From a checkpoint of a small image diffusion model: 3.83M parameters, norm layernorm.
Rows from block 2, named by matrix and row number. Each number is 128 + 24 x the weight over its row's rms, rounded and kept within 0 to 255. All counts start at 0. Numbers have three digits each. After the name is the row's rms in percent of the matrix's.
# k: attention key (model.blocks.2.attn.k.weight, 96x192), inputs 64-127
k.0 084:128129128128128128127127128130128129128128128128128128128131128128128128128128128128127128128000128128128128128128128128128128128128128128128127128128128127128128128128128126124128128130128128
k.1 022:128128128138131130130128135128128128130128128128126125128128090128128128131143128128153128128255128128128126128128128128129128124128128128128128128121128128128128128128128125128128129128132128
k.2 149:128128128128128128226128128128128128128128128128128128128128128128128128128128128128244128128255128128128128128128128128128128128128128128128128128128128128128128128128128128127128128128128128
k.3 038:128128128128128128128128131128128129128128128128127128128128109132128128128133127128133128128153128128128123128125128128128128128128126128128128128128128128128128128128128128128128128128130128
k.4 173:128128128128128128227128128128128128128128128128128128128128128128128128128128128128227128128255128128128128128128128128128128128128128128128128128128128128128128128128128128125128128128128128
k.5 041:128128128128110128128128128128128128123113128128000138128128128128128178128128109128128128128128128131128128116124128128128201125128128128128128128128127078122126198128233128123128127115255128
k.6 118:128128128128128128238128128128128128129128127128128128128128128128128128128128128128229128128255142128128128128128128128128128128128128128128128128128128127128128128128128128125128128128128128
k.7 040:128128128128118128128128128128128128121111128044000128140128126128128150160128118128128128128128128132128127128124128128128237126128128128128128128128126113125127230128198128128129127127255128
k.8 123:128128128128128128026128128128128128127128128128128128128128128128128128128128128128004128128000128128128128128128128128128128128128128128128128128128128128128128128128128128129128128128128128
k.9 066:128128128128128128127128131128128128128128128128128128128128128128128128128128128128127128128128128128128128128127127128128128128128128128128128128127128128128127128128130130128128128128128128
k.10 130:128128128128128128229128128128128128128128128128128128128128128128128128128128128128243128128255128128128128128128128128128128128128128128128128128128128128128128128128128128127128128128128128
k.11 047:128128128127128128128128130128128128128128128128127128128128113130128128129131127128128128128128128128128124128126128128128128128128127128128128128128128128128128128128128128128128128128129128
k.13 144:128128128128128128030128128128128128128128128128128128128128128128128128128128128128020128128000128128128128128128128128128128128128128128128128128128128128128128128128128128129128128128128128
k.14 164:128128128128128128231128128128128128128128128128128128128128128128128128128128128128229128128255128128128128128128128128128128128128128128128128128128128128128128128128128128126128128128128128
k.15 106:128128128128128128212128128128128128129128127128128128128128128128128128128128128128255128128255128128128128128128128128128128128128128128128128128128128127128128128128128128127128128128128128
k.16 066:128128128128120128114128129126128128115128128128128128128129128127125128128127128128115128128113128255128118131128128128128128128128128128127128128128128128128126128128128128128128128128128128
k.17 101:128128128128128128207128128128128128129128128128128128128128128128128128128128128128255128128255128128128128128128128128128128128128128128128128128128128128128128128150128128127128128128128128
k.18 125:128128128128128128025128128128128128127128128128128128128128128128128128128126128128017128128000128128128128128128128128128128128128128128128128128128128128128128128128128128129128128128128128
k.19 140:128128128128128128027128128128128128128128128128128128128134128128128128128128128128004128128000128128128128128128128128128128128128128128128128128128128128128128128128128128129128128128128128
k.20 067:128127128128128125129128128127128128128128129128128128128127128127128128129128128128130128127130128128128129128128128128128128129128128128128128128128128129128128128128128129132128128126128128
k.21 028:128128128128127129119128130129128128128127128129129128128128128128128128128128128128119128128156128128128128128132130122143128128128106110128128129079128127128128128128128126155128255133126128
k.22 057:128128128128128128137128123115128128128128128128128128128128128128128128128128128128133128128132128129128128128129128128128128128128128128128128128127128128129129128128128126128128128131128128
k.23 182:128128128128128128029128128128128128128128128128128128128128128128128128128128128128029128128000128128128128128128128128128128128128128128128128128128128128128128128128128128131128128128128128
k.24 050:128128128128139128128128128128128128132128128128255123128128128128128096128128141128128128128128128125128129134131128128128050130128128128128128128128128142134130100128060128131128129137000128
k.25 081:128128128128128128128129128131128128128128128128128128130128124125128128128126128128128128128124128128128057152128126085123128128128128128128124128128128135128128128128128128127128128128128128
k.26 155:128159128128128128255128128128142140128128127128128128128169128128128128128128128128222128128255130128128128128128128128128128128128128128128128128128128127128128128123128113112128128128128128
k.27 028:128128128128128130126129130128128128130128124128129128128128128128128128128129128128128128128255127128128128128134132124130128128128128103128128130078128123128128128128127125150128219129126128
k.28 078:128128128128127128025128128128128128125128132128128128128128128128128128128128128128008128128000128128128128128128128128128128128128128128128128128128128129128128128128129128128128128128128128
k.29 111:128128128128128128216128128128128128129128127128128128128128128128128128128128128128238128128255128128128128128128128128128128128128128128128128128128128128128128128128128128127128128128128128
k.30 048:128200129128131128138128128128225158128128123128128128128255128128128128128128128128132128128118130128128128128128128128128128128128128128128128128128128126128128128119128104085128128128128128
k.31 032:123128187128128129124128134128128128124187126128128124115128128131128128128128125128122149129124128128128128128128130128128126128128128128128128018128128135128129126128128124128125128128128133
k.32 102:128128128128128128219128128128128128128128128128128128128128128128128128128128128128250128128255128128128128128128128128128128128128128128128128128128128128128128128128128128127128128128128128
k.33 115:128128128128128128208128128128128128129128127128128128128128128128128128128128128128252128128255128128128128128128128128128128128128128128128128128128128128128128121128128128127128128128128128
k.34 089:128128128130128141131128128128128128128128122128128127128128130128128128128128128128133131127133128128125174126017090078128128136128224129128128128128130145128128128128128128128128128128128132
k.35 071:128128128128127128005128128128128128124128132128128128128128128128128128128128128128010128128000128128128128128128128128128128128128128128128128128128128130128128128128128128128128128128128128
k.36 094:128128128128128129128129128128128128121128124129128128118128128129128128128128128128128128128231128128128128128128128128128128128128128128128128128128128128134128128128128128128128128128128128
k.37 028:128130128128125128093129128128128128112128140128128128128128128128128128128128128128043128128000128128128128128128128128126128128134128128128128128128128134128128128128130129129128128122129128
k.38 113:128128128128128128224128128128128128128128128128128128128128128128128128128128128128251128128255128128128128128128128128128128128128128128128128128128128128128128128128128128127128128128128128
k.39 042:128128128128123128103128128125128128109128128128128128128129128126123128128128128128103128128000128255128110135128128128128128128128128127126128128128128127128125128128128128128129128128128127
k.40 046:128128128128127127128128128126129129128125128130128128128128128126128129128128128128128128128128129128078128128128128128128128128131128128128128129128130128128128128128135128128129128127128127
k.41 167:128128128128128128231128128128128128128128128128128128128128128128128128128128128128237128128255128128128128128128128128128128128128128128128128128128128128128128128128128128126128128128128128
k.42 054:128128128128127128128128128126128129128125128130128128128128128126128129128128128128128128128128128128014128128128128128128128128128128128128128129128129128128128128128134128128129128128127128
k.43 061:128128128127128128128128130128128129128128128128127128128128127133128128128130127128128128128128128128128127128125128128128128128130127129128128128128128128128129128128128128128128128128128128
k.44 094:128128128128129128216128128128128128130128126128128128128128128128128128128128128128242128128255128128128128128128128128128128128128128128128128128128128127128128128128128128128128128128128128
k.45 135:128128128128128128039128128128128128128128128128128128128128128128128128128128128128012128128000128128128128128128128128128128128128128128128128128128128128128128128128128128129128128128128128
k.46 200:128128128128128128226128128128128128128128128128128128128128128128128128128128128128214128128255128128128128128128128128128128128128128128128128128128128128128128128128128128124128128128128128
k.47 194:128128128128128128029128128128128128128128128128128128128128128128128128128128128128040128128000128128128128128128128128128128128128128128128128128128128128128128128128128128133128128128128128
k.48 106:128128128128128128041128128128128128128128128128128128128127128128128128127128128128000128128000128128128128128128128128128128128128128128128128128128128128128128128128128128128128127128128128
k.50 081:128128128128128128130128128126128128128128127128128128128128128128128128128128128129130128128113128128127128128128128130128128128128121128128128128131128128128128128128128128128128128128128110
k.51 048:128128128128125128128128129128128129128128128126128128128128128133128128128128128128128128128128128128128128128128128128126128128128123128128128128128128128128128128128128128128128128130128119
k.52 048:128128128129126133128128127128128127128128128130128129128126128128128128128123128127128128128149128128128128128128128128131128128128132128125128128122130131128128127128127128128128128128128138
k.53 051:128128128128124128202128128128130128128128128128184136128128128127128154128123128128193127128236128128128130128127127127136085128128117128128128128128129128128128093131231128128128129124073130
k.54 010:128128127119137128255125128128126121128128128128128126145109128127128125128128128128149128128129128120127119128128128155128128128133136128128129128128127128128128128134130141000129128128128088
k.55 142:128128128128128128230128128128128128128128128128128128128129128128128128128128128128240128128255128128128128128128128128128128128128128128128128128128128128128128128128128128128128129128128128
k.56 153:128121128128128128000128128128128128128128128128128128128109128128128128128128128128037128128000128128128128128128128128128128128128127128128128128128128128128128128128128132132128128128128128
k.57 071:128128128128128128128128128128130127128128128130132132128128134128130128127128128128127128129127127000101220117128128128127128129128128127128128128128128128126125128128126128128127128128121128
k.58 091:128128128127128126119128129128128129128128128127128127128128128128128128128130128128114128128012128128128128128128128128127128128128128128130128128131127125128128128127128128128128128128128127
k.59 121:128128128128128128019128128128128128128128128128128128128127128128128128128128128128012128128000128128128128128128128128128128128128128128128128128128128128128128128128128128128128127128128128
k.60 041:128128128128114127128128128129131128128118128128255145128128128127128159129128128128128127128051128128128129128128127127134052128128116128128128128128128128128127082139154128128128128127000130
k.61 020:128124128128127128128128128128119127122127128128128128128034128128128128134128128128221128128255126134128154128128128128145127128128124128130128128128129124128128126125128128216128128128128128
k.62 090:128128128129128128037128128128128129130129128128128128128128128128128128126128128128000128128000128128128128128128128128128128128128128128128128127128128129128128128128128128128128126128128128
k.63 146:128128128128128128232128128128128128128128128128128128128129128128128128128128128128246128128255128128128128128128128128128128128128128128128128128128128128128128128128128128128128129128128128
k.64 176:128128128128128128239128128128128128128128128128128128128128128128128128128128128128224128128255128128128128128128128128128128128128128128128128128128128128128128128128128128128128128128128128
k.65 055:128128128128125128128128128128128129128128128127128128128128128131128128128128128128128128128128128128128128128128128126128128128128127128128128128128128128128128128128128128127128128128128128
k.66 149:128128128128128128021128128128128128128128128128128128128127128128128128128128128128025128128000128128128128128128128128128128128128128128128128128128128128128128128128128128128128127128128128
k.67 128:128128128128128128204128128128128128127127128128128128128116128128128128129128128128247128128255128128128128128128128128128128128128128128128128128128128128128128128128128128128128129128128128
k.68 036:128128128127131128128130128122128128130128127128128127134128135128128128127128148128128128127127128128128129128128128128127128128128127129128128128128128128128128128128128129128128127128128125
k.69 043:128086128128128128017128128128057105128128128128128128128000124128128128128128128127084128128108128128130181128128128128128128128128126128128128128128128128127128128128128141128128128128128128
k.70 188:128128128128128128016128128128128128128128128128128128128128128128128128128128128128049128128000128128128128128128128128128128128128128128128128128128128128128128128128128128129128128128128128
k.71 177:128128128128128128014128128128128128128128128128128128128128128128128128128128128128038128128000128128128128128128128128128128128128128128128128128128128128128128128128128128128128128128128128
k.72 061:128128128128128128055128128128128128130128128128163128128128128128128128127128128128032128128000128128128128128128128128128128128128128128128128128128128128128128128128128128128128126128102128
k.73 055:128128128128129128128131128125128128131128127128128129128128131128129128127128142128128128128127128128129128128128128128126128128128128128129128128129128128128128128128128128128129125128128128
k.74 079:128128128128128128128128128128128128128128128128128128128128126128128128128128127129129128128128128128128129129116128077118128126128128128128128128128128128128128128128130128129128128127128128
k.75 023:128128127127133128127129128117128128131128124128128127136128143128128128127128157129094128127100127128128129128128128128125128128130127129129127128128128128128129128127127130128128126128128123
k.76 122:128128128128128128218128128128128128128128128128128128128129128128128128129128128128255128128255128128128128128128128128128128128128128128128128128128128128128128128128128128128128129128128128
k.77 069:128131128128131128128128126128128129141125128128128129128127128126128132128128128128127128142128128128214128128128127127128128128128131128129128129128128125126128128128128128128128121125128140
k.78 091:128128128128127128128127128128129128128128128128129128128128128129128128128128128128128128128128128129128128155235142128128127122128037128128128128125128114128128126128128128128128128128128128
k.79 133:128128128128128128232128128128128128128128128128128128128129128128128128128128128128245128128255128128128128128128128128128128128128128128128128128128128128128128128128128128128128129128128128
k.80 044:128128128128125128128128129128128129128128128125128128128128128133128128128128128128128128128128128128128128128128128128127128128128122128128128128128128128128128128128128128128128128131128119
k.81 016:128128129130129128130125129144128122114128139128128128119129108119128130129127128126132128129131129128128128128128128128140129129128133127116129128127128128128127129129128127132117129121128152
k.82 135:128128128128128128017128128128128128128128128128128128128127128128128128128128128128015128128000128128128128128128128128128128128128128128128128128128128128128128128128128128128128127128128128
k.83 038:128128128127131128128130128122128128130128127128128127135128136128128128127128149128128128127125128128128129128128128128126128128128127129128128128128128128128128128128128129128128127128128124
k.84 006:128128128128045128128123128128128128137099128128179139128128128116128128128139128127144127128128128128128128128141128157123128128106128123128128128128128106128128128128128128128128127128000128
k.85 040:128128128128117128128128128128131128128121128250255160168127128128128148128129128128128126128128127128128128128127127127128081128128114127128128128128128128128128083128142128128128128128024128
k.86 049:128128128129128128051128128128128129130128128128128128128143128128128128126128128128000128128000128128128128128128128128127128128128128128128128128127128128128128128128128128128128126128128125
k.87 143:128128128128128128021128128128128128128128128128128128128127128128128128128128128128018128128000128128128128128128128128128128128128128128128128128128128128128128128128128128128128127128128128
k.88 023:128128129129124127128125128142128128124128131128128129117128118128128128128128102127128128129128128128128128128128128128130128128126129127124129128127128128128127128129129126128120128128128139
k.89 012:128128123128136128128128128128124126120125128128127128134127128123128124128128127255129128128128128128128129127128128132128128128128128128135128128129128126128128128129125129134128128128132128
k.90 150:128128128128128128023128128128128128128128128128128128128127128128128128128128128128004128128000128128128128128128128128128128128128128128128128128128128128128128128128128128128128127128128128
k.91 109:128128128128128128020128128128128128128128128128128128128127128128128128127128128128005128128000128128128128128128128128128128128128128128128128128128128128128128128128128128128128127128128128
k.92 124:128128128128128128034128128128128128128128128128128128128127128128128128128128128128001128128000128128128128128128128128128128128128128128128128128128128128128128128128128128128128127128128128
k.93 024:128120128125128128128127128128127126078129131125126117135127117128127125130128127129128128124128127129128127120128128131130128128128124255129128128144128128134132128128129128128128192128129128
k.94 050:129128000128153128072127128128128128128196128128128128128128128128128128098130128127070132128084128128129126128128128127128128128121140128126128037127128170128128128128128128128128128128128141
k.95 072:128128128129128128045128128128128129130128128128128129128128128128128128127128128128000128128000128128128128128128128128127128128128128128128128128127128128128128128128128128128128114129128128