From a checkpoint of a small image diffusion model: width 192, 29700 steps.
Rows from block 2, named by matrix and row number. Each number is 200 + 20 x the weight over its row's rms, rounded and kept within 0 to 999. All counts start at 0. After the name is the row's rms in percent of the matrix's.
# q: attention query (model.blocks.2.attn.q.weight, 192x192), inputs 128-191
q.61,112,200,161,204,200,200,200,200,203,200,199,294,200,199,200,204,199,198,200,200,200,199,200,200,200,200,200,201,199,200,200,200,213,202,200,200,200,200,198,197,200,200,200,201,138,203,205,279,200,200,224,200,200,275,196,198,200,203,200,159,197,200,200,200,228
q.62,155,200,224,200,200,200,200,200,197,200,200,99,200,201,200,197,201,201,201,200,200,201,200,200,200,200,200,199,200,200,200,200,190,200,200,200,200,200,201,201,200,200,200,200,281,194,198,126,200,200,176,200,200,110,202,201,199,198,200,200,200,200,200,200,174
q.63,112,200,200,200,200,200,200,200,197,200,200,163,200,201,200,196,201,201,201,200,200,200,200,200,200,200,200,200,200,200,200,200,188,199,200,200,200,200,202,202,200,200,200,200,200,196,28,182,200,199,200,200,200,190,204,201,197,198,200,200,202,200,200,200,200
q.64,131,200,200,199,200,200,200,200,201,201,200,200,200,200,202,200,200,5,200,200,199,203,203,200,200,199,200,200,200,199,200,200,200,200,200,200,200,198,201,200,200,200,200,200,200,200,200,200,201,200,200,200,200,200,197,200,200,200,200,200,198,200,199,200,200
q.65,044,200,198,190,201,197,200,200,194,200,200,88,200,200,200,189,203,204,200,200,200,254,207,199,200,200,200,200,200,200,200,199,156,196,200,200,200,200,206,205,200,200,201,198,217,191,200,98,200,201,190,201,200,153,220,202,196,195,200,200,203,200,200,200,188
q.66,055,200,202,200,199,200,200,200,207,200,200,305,200,198,200,209,196,196,198,200,200,200,200,201,200,200,200,201,200,200,200,202,228,201,200,130,200,200,300,195,200,200,200,201,143,210,208,258,200,199,235,200,200,278,188,197,204,205,200,200,192,200,200,200,239
q.67,128,200,175,203,200,200,200,200,202,200,200,300,200,199,200,203,200,198,200,200,200,194,197,200,200,200,200,201,200,200,200,200,212,200,200,200,200,200,199,199,200,200,200,200,134,202,201,313,200,200,240,200,200,280,197,199,200,202,200,198,199,200,200,199,230
q.68,164,202,200,200,200,197,202,202,200,198,201,200,200,200,200,197,200,200,200,200,195,200,200,200,200,197,200,202,200,198,200,198,202,199,200,200,199,200,200,202,200,200,200,200,200,200,200,200,200,200,200,200,202,200,200,198,200,197,200,200,200,199,196,200,200
q.69,082,198,199,200,200,200,200,200,202,199,200,201,200,200,200,205,200,200,200,200,203,200,200,200,200,200,200,201,200,200,200,201,201,200,200,197,200,66,199,199,200,200,200,200,199,201,200,200,200,200,200,363,196,201,200,202,200,200,200,200,200,203,200,200,200
q.70,088,202,200,200,200,191,202,202,200,199,200,200,199,200,202,198,201,200,200,200,198,200,201,202,200,200,200,200,202,200,200,199,198,200,200,200,200,200,200,201,201,200,197,200,200,200,200,200,202,200,200,199,202,200,200,199,200,194,200,201,193,200,200,200,200
q.71,191,200,163,201,200,200,200,200,203,200,200,290,200,199,200,203,199,199,200,200,200,200,200,200,200,200,200,200,199,200,200,200,209,200,200,200,200,200,199,199,200,200,200,200,124,202,203,272,200,200,219,200,200,298,198,199,204,202,200,200,199,200,200,199,221
q.72,028,200,199,200,225,177,200,200,207,200,200,201,200,195,199,206,200,200,190,200,200,200,192,185,192,192,200,208,192,200,200,207,200,200,200,196,200,200,200,196,200,200,200,200,199,204,197,202,199,201,200,200,200,201,235,200,200,200,200,301,200,200,205,200,200
q.73,152,200,200,200,201,199,200,200,200,200,200,200,200,200,200,200,200,200,200,200,200,348,411,293,200,200,200,200,200,200,200,200,200,200,200,200,200,200,200,200,200,200,200,200,200,200,200,200,200,200,200,200,200,200,197,200,200,200,200,200,198,200,200,200,200
q.74,030,200,182,203,200,199,200,200,186,199,239,77,200,202,200,185,208,209,204,200,200,200,199,198,200,200,200,196,217,200,200,198,176,197,200,207,200,200,200,210,200,200,200,199,202,188,186,86,200,201,200,201,200,156,199,201,198,191,198,205,205,200,200,200,175
q.75,051,198,200,200,200,200,200,200,200,199,200,200,200,200,200,201,200,200,200,200,204,200,200,200,200,200,200,201,200,200,200,200,200,200,200,197,200,202,200,200,200,200,200,200,200,200,200,200,200,200,200,363,195,200,200,203,200,200,200,235,200,204,200,200,200
q.76,018,200,215,200,199,201,198,199,218,201,200,196,200,200,200,222,195,189,194,200,200,201,202,201,200,201,200,202,200,201,200,203,276,203,200,201,200,199,189,188,200,200,200,204,204,228,200,290,200,191,213,200,200,196,165,194,203,213,200,200,195,200,200,199,291
q.77,044,200,197,200,201,199,201,200,191,200,200,68,200,205,200,189,204,202,202,200,200,205,199,199,200,200,200,200,200,200,200,198,171,199,200,200,200,200,203,206,200,200,200,197,253,185,194,139,200,200,199,200,200,120,208,203,199,193,200,200,206,200,200,200,187
q.78,012,200,200,220,198,200,200,200,200,199,200,297,200,200,200,200,200,200,198,201,201,200,199,199,198,216,200,202,215,200,200,200,200,200,200,200,216,200,198,200,200,200,190,207,200,200,200,337,238,201,198,201,200,221,179,200,197,199,200,198,192,200,199,200,200
q.79,055,200,201,199,200,201,197,198,200,200,200,200,200,200,200,201,199,200,198,200,201,200,200,200,200,206,200,196,200,203,200,200,200,201,200,201,201,200,202,200,200,200,201,200,200,200,185,199,202,200,200,200,200,200,200,200,199,202,201,200,200,201,210,200,200
q.80,057,200,249,190,201,200,200,200,195,200,200,91,200,200,200,192,202,203,200,200,200,209,199,199,200,200,200,200,200,200,200,198,171,199,200,200,200,200,204,204,200,200,201,198,245,190,200,105,200,200,174,200,200,143,210,202,200,196,200,200,201,200,200,200,152
q.81,128,200,199,200,251,199,201,200,197,200,200,164,200,201,200,197,202,202,200,200,200,200,200,200,200,200,200,200,200,200,200,200,187,200,200,200,200,200,201,202,200,200,200,199,211,196,149,140,200,200,194,200,200,179,208,201,162,198,200,368,201,200,200,200,193
q.82,170,200,200,200,200,200,200,200,200,198,200,200,200,200,200,200,200,200,200,200,200,222,200,122,134,3,190,198,148,106,205,200,200,200,200,200,200,200,199,200,200,200,200,200,200,200,200,200,200,200,200,200,200,200,200,200,200,200,200,200,200,200,198,200,200
q.83,024,200,208,200,199,201,199,200,212,201,200,200,200,194,200,217,195,193,198,200,200,200,200,201,200,200,200,201,200,200,200,203,252,200,200,200,200,64,192,191,200,200,200,201,202,221,201,200,200,199,200,199,200,198,187,196,201,209,200,200,183,200,200,200,212
q.84,228,200,200,200,196,200,200,200,200,200,200,200,200,200,200,200,200,200,200,200,200,200,200,200,200,200,200,198,200,200,200,200,200,200,200,200,200,200,200,200,200,200,200,200,200,200,200,200,200,200,200,200,200,200,200,201,200,200,200,200,205,200,200,200,200
q.85,021,200,202,200,198,201,200,200,200,201,200,200,200,195,201,210,200,195,199,200,200,199,200,202,200,201,200,206,200,200,200,200,200,200,200,200,200,88,0,197,200,200,200,200,200,200,206,199,200,199,200,200,200,200,201,200,204,203,200,200,200,200,200,200,200
q.86,074,200,214,189,201,200,200,200,195,200,200,89,200,200,200,195,201,203,201,200,200,208,200,200,200,200,200,200,200,200,200,199,176,199,200,200,200,200,202,203,200,200,200,198,253,193,200,104,200,200,165,200,200,128,212,202,199,196,200,239,202,200,200,200,180
q.87,098,200,201,198,200,200,200,200,202,201,200,199,200,200,202,201,200,34,200,200,195,204,205,200,200,199,200,200,200,198,200,200,201,200,200,200,200,197,202,200,200,200,200,201,201,200,200,200,202,200,200,200,200,199,196,199,200,201,200,200,197,200,199,200,200
q.88,103,200,200,200,200,200,200,199,200,200,200,200,200,200,200,200,200,200,404,200,200,200,200,200,200,200,200,200,200,200,200,200,200,200,200,200,200,200,200,200,200,200,200,200,200,200,200,200,199,200,200,200,200,200,200,200,200,200,200,206,199,200,200,200,200
q.89,172,200,245,200,200,200,200,200,198,200,200,107,200,201,200,197,201,201,200,200,200,200,200,200,200,200,200,200,200,200,200,200,193,200,200,200,200,200,200,202,200,200,200,199,274,197,197,123,200,200,174,200,200,117,202,201,196,198,200,200,201,200,200,200,179
q.90,112,200,200,200,200,200,200,199,200,200,200,200,200,200,200,200,200,200,405,200,200,200,200,200,200,200,200,200,200,200,200,200,200,200,200,200,200,200,200,200,200,200,200,200,200,200,200,200,199,200,200,200,200,200,200,200,200,200,200,205,199,200,200,200,200
q.91,101,200,200,194,201,220,194,197,200,202,199,200,200,196,199,204,200,202,200,200,202,199,200,200,200,200,200,190,201,200,201,207,209,204,201,200,202,200,200,194,200,201,201,200,200,200,200,200,196,201,199,191,200,200,199,203,202,205,200,199,200,200,198,200,200
q.92,024,200,189,196,202,199,201,200,185,199,200,133,200,208,200,180,206,206,202,200,200,199,198,199,200,199,200,199,200,200,200,196,145,200,200,200,200,200,201,212,200,200,200,195,201,184,199,124,200,201,200,200,200,185,218,204,198,187,200,200,203,200,200,201,196
q.93,105,200,149,202,200,200,200,200,203,200,200,304,200,199,200,204,198,198,199,200,200,185,198,200,200,200,200,201,200,200,200,201,216,201,200,200,200,200,198,198,200,200,200,201,125,203,201,298,200,200,220,200,200,289,196,199,200,202,201,200,197,200,200,200,224
q.94,181,200,237,200,200,200,200,200,197,200,200,112,200,201,200,197,201,201,201,200,200,200,200,200,200,200,200,200,200,200,200,200,190,199,200,201,200,200,201,201,200,200,200,199,274,196,197,129,200,200,189,200,200,115,203,201,200,198,200,200,201,200,200,200,180
q.95,180,200,160,200,200,200,200,200,203,200,200,288,200,199,200,203,199,199,200,200,200,200,200,200,200,200,200,200,199,200,200,201,208,201,200,200,200,200,200,198,200,200,200,201,127,203,203,265,200,200,209,200,200,279,197,199,201,202,200,200,198,200,200,200,218
q.96,029,200,192,233,199,200,200,200,200,190,200,235,200,206,186,200,200,228,200,200,200,201,198,204,200,200,200,98,200,200,210,195,200,200,200,200,199,202,165,200,200,199,200,200,170,199,200,268,184,199,199,201,200,232,200,196,293,200,203,199,200,199,199,176,200
q.97,027,203,206,202,198,228,200,200,202,200,200,191,199,197,200,200,195,200,200,200,200,201,201,200,200,200,200,200,200,200,200,200,200,201,201,200,200,200,197,200,200,200,190,211,210,201,350,195,204,200,195,197,200,190,190,197,175,204,200,155,112,195,200,200,199
q.98,152,196,200,199,199,199,200,200,200,200,200,200,201,200,199,201,200,200,200,202,200,200,200,200,200,199,200,200,200,200,200,200,200,200,199,208,199,201,200,199,199,200,199,199,200,200,203,200,200,200,200,201,200,200,200,204,200,200,200,200,200,204,200,200,200
q.99,140,200,200,198,200,200,200,200,201,200,200,200,200,200,201,200,200,199,200,200,200,200,200,200,200,200,200,200,198,200,200,200,200,200,200,200,200,200,200,200,200,200,200,200,200,200,200,200,200,200,200,200,200,200,200,200,200,200,200,200,198,200,200,200,200
q.100,065,200,200,198,197,201,200,200,200,204,200,200,200,202,200,200,200,198,200,201,200,201,200,200,200,200,200,200,200,199,200,201,206,200,199,200,200,203,200,206,200,200,200,200,200,200,200,200,203,199,200,200,200,200,200,203,200,200,202,200,200,204,204,200,200
q.101,128,201,200,200,205,137,200,200,200,200,200,200,200,200,200,200,200,200,200,200,200,200,207,201,201,202,200,200,200,201,200,200,200,200,200,197,200,200,200,200,200,200,200,200,200,200,186,200,200,200,200,200,203,200,200,199,48,187,200,200,208,199,200,200,200
q.102,032,200,199,200,201,194,200,200,200,200,200,201,200,299,203,194,202,199,200,200,200,199,194,200,200,200,200,202,200,200,200,200,200,200,200,200,201,196,200,201,200,200,200,199,199,196,185,200,197,200,200,200,200,201,200,200,201,200,165,200,208,200,201,200,201
q.103,070,199,283,183,201,200,200,200,201,203,200,130,200,199,207,200,200,199,200,200,200,200,204,199,200,200,201,200,200,200,200,204,202,200,200,197,200,199,211,199,200,200,200,213,239,204,200,94,200,200,200,201,200,151,200,203,121,200,200,200,200,202,200,200,176
q.104,106,200,132,207,200,200,200,201,200,199,200,272,200,200,196,200,200,202,200,206,200,200,200,202,200,200,190,200,200,200,200,198,198,200,200,200,200,200,195,200,218,198,200,183,115,200,200,284,200,200,200,199,200,279,200,198,207,200,204,200,200,200,200,200,206
q.105,105,197,200,200,200,200,200,200,200,200,200,200,200,201,200,200,201,237,398,200,199,200,200,200,200,199,200,199,203,200,200,201,202,200,198,200,197,200,200,200,198,200,201,200,200,200,200,199,200,200,200,200,200,200,201,202,200,197,201,200,199,204,200,200,200
q.106,153,200,200,201,202,200,200,200,200,200,200,200,200,200,200,200,200,200,200,200,200,200,200,200,200,200,200,200,200,200,200,199,197,200,200,200,200,193,200,199,200,200,200,200,200,200,200,200,199,201,200,200,200,200,201,198,200,200,199,200,200,198,198,200,200
q.107,036,200,194,232,199,200,200,200,199,190,200,270,200,200,191,200,200,207,200,200,200,202,200,200,200,200,200,200,200,200,205,198,200,200,200,204,198,201,177,200,200,199,200,184,157,187,200,299,200,199,200,201,200,248,200,198,267,200,205,199,199,200,200,200,226
q.108,098,202,200,203,232,140,200,200,200,200,200,200,200,200,200,200,200,200,200,200,199,197,200,201,202,202,200,200,198,201,200,200,198,200,200,198,200,200,198,200,200,200,200,200,200,200,180,200,200,200,200,201,201,200,200,199,62,194,200,200,200,198,200,200,200
q.109,032,200,199,165,200,199,200,199,200,200,200,201,199,200,200,200,200,200,200,200,228,200,200,200,200,201,200,201,304,200,200,203,170,200,200,200,200,200,201,200,199,200,199,200,199,200,200,201,255,200,201,200,200,201,202,201,188,132,285,200,200,201,206,203,200
q.110,041,217,200,223,199,200,200,200,200,199,200,203,200,200,194,200,200,204,200,200,200,201,201,202,200,200,200,200,193,200,209,195,201,200,200,200,200,201,179,201,200,199,200,200,200,190,0,229,157,200,200,198,200,201,200,195,247,200,200,199,200,197,199,168,200
q.111,079,199,323,186,201,200,200,200,200,202,200,138,200,200,203,200,200,198,200,200,200,200,204,198,200,200,200,200,200,200,200,203,202,200,200,198,200,198,210,199,200,191,200,215,240,206,200,92,200,200,200,201,200,152,200,203,171,200,200,200,200,202,201,200,181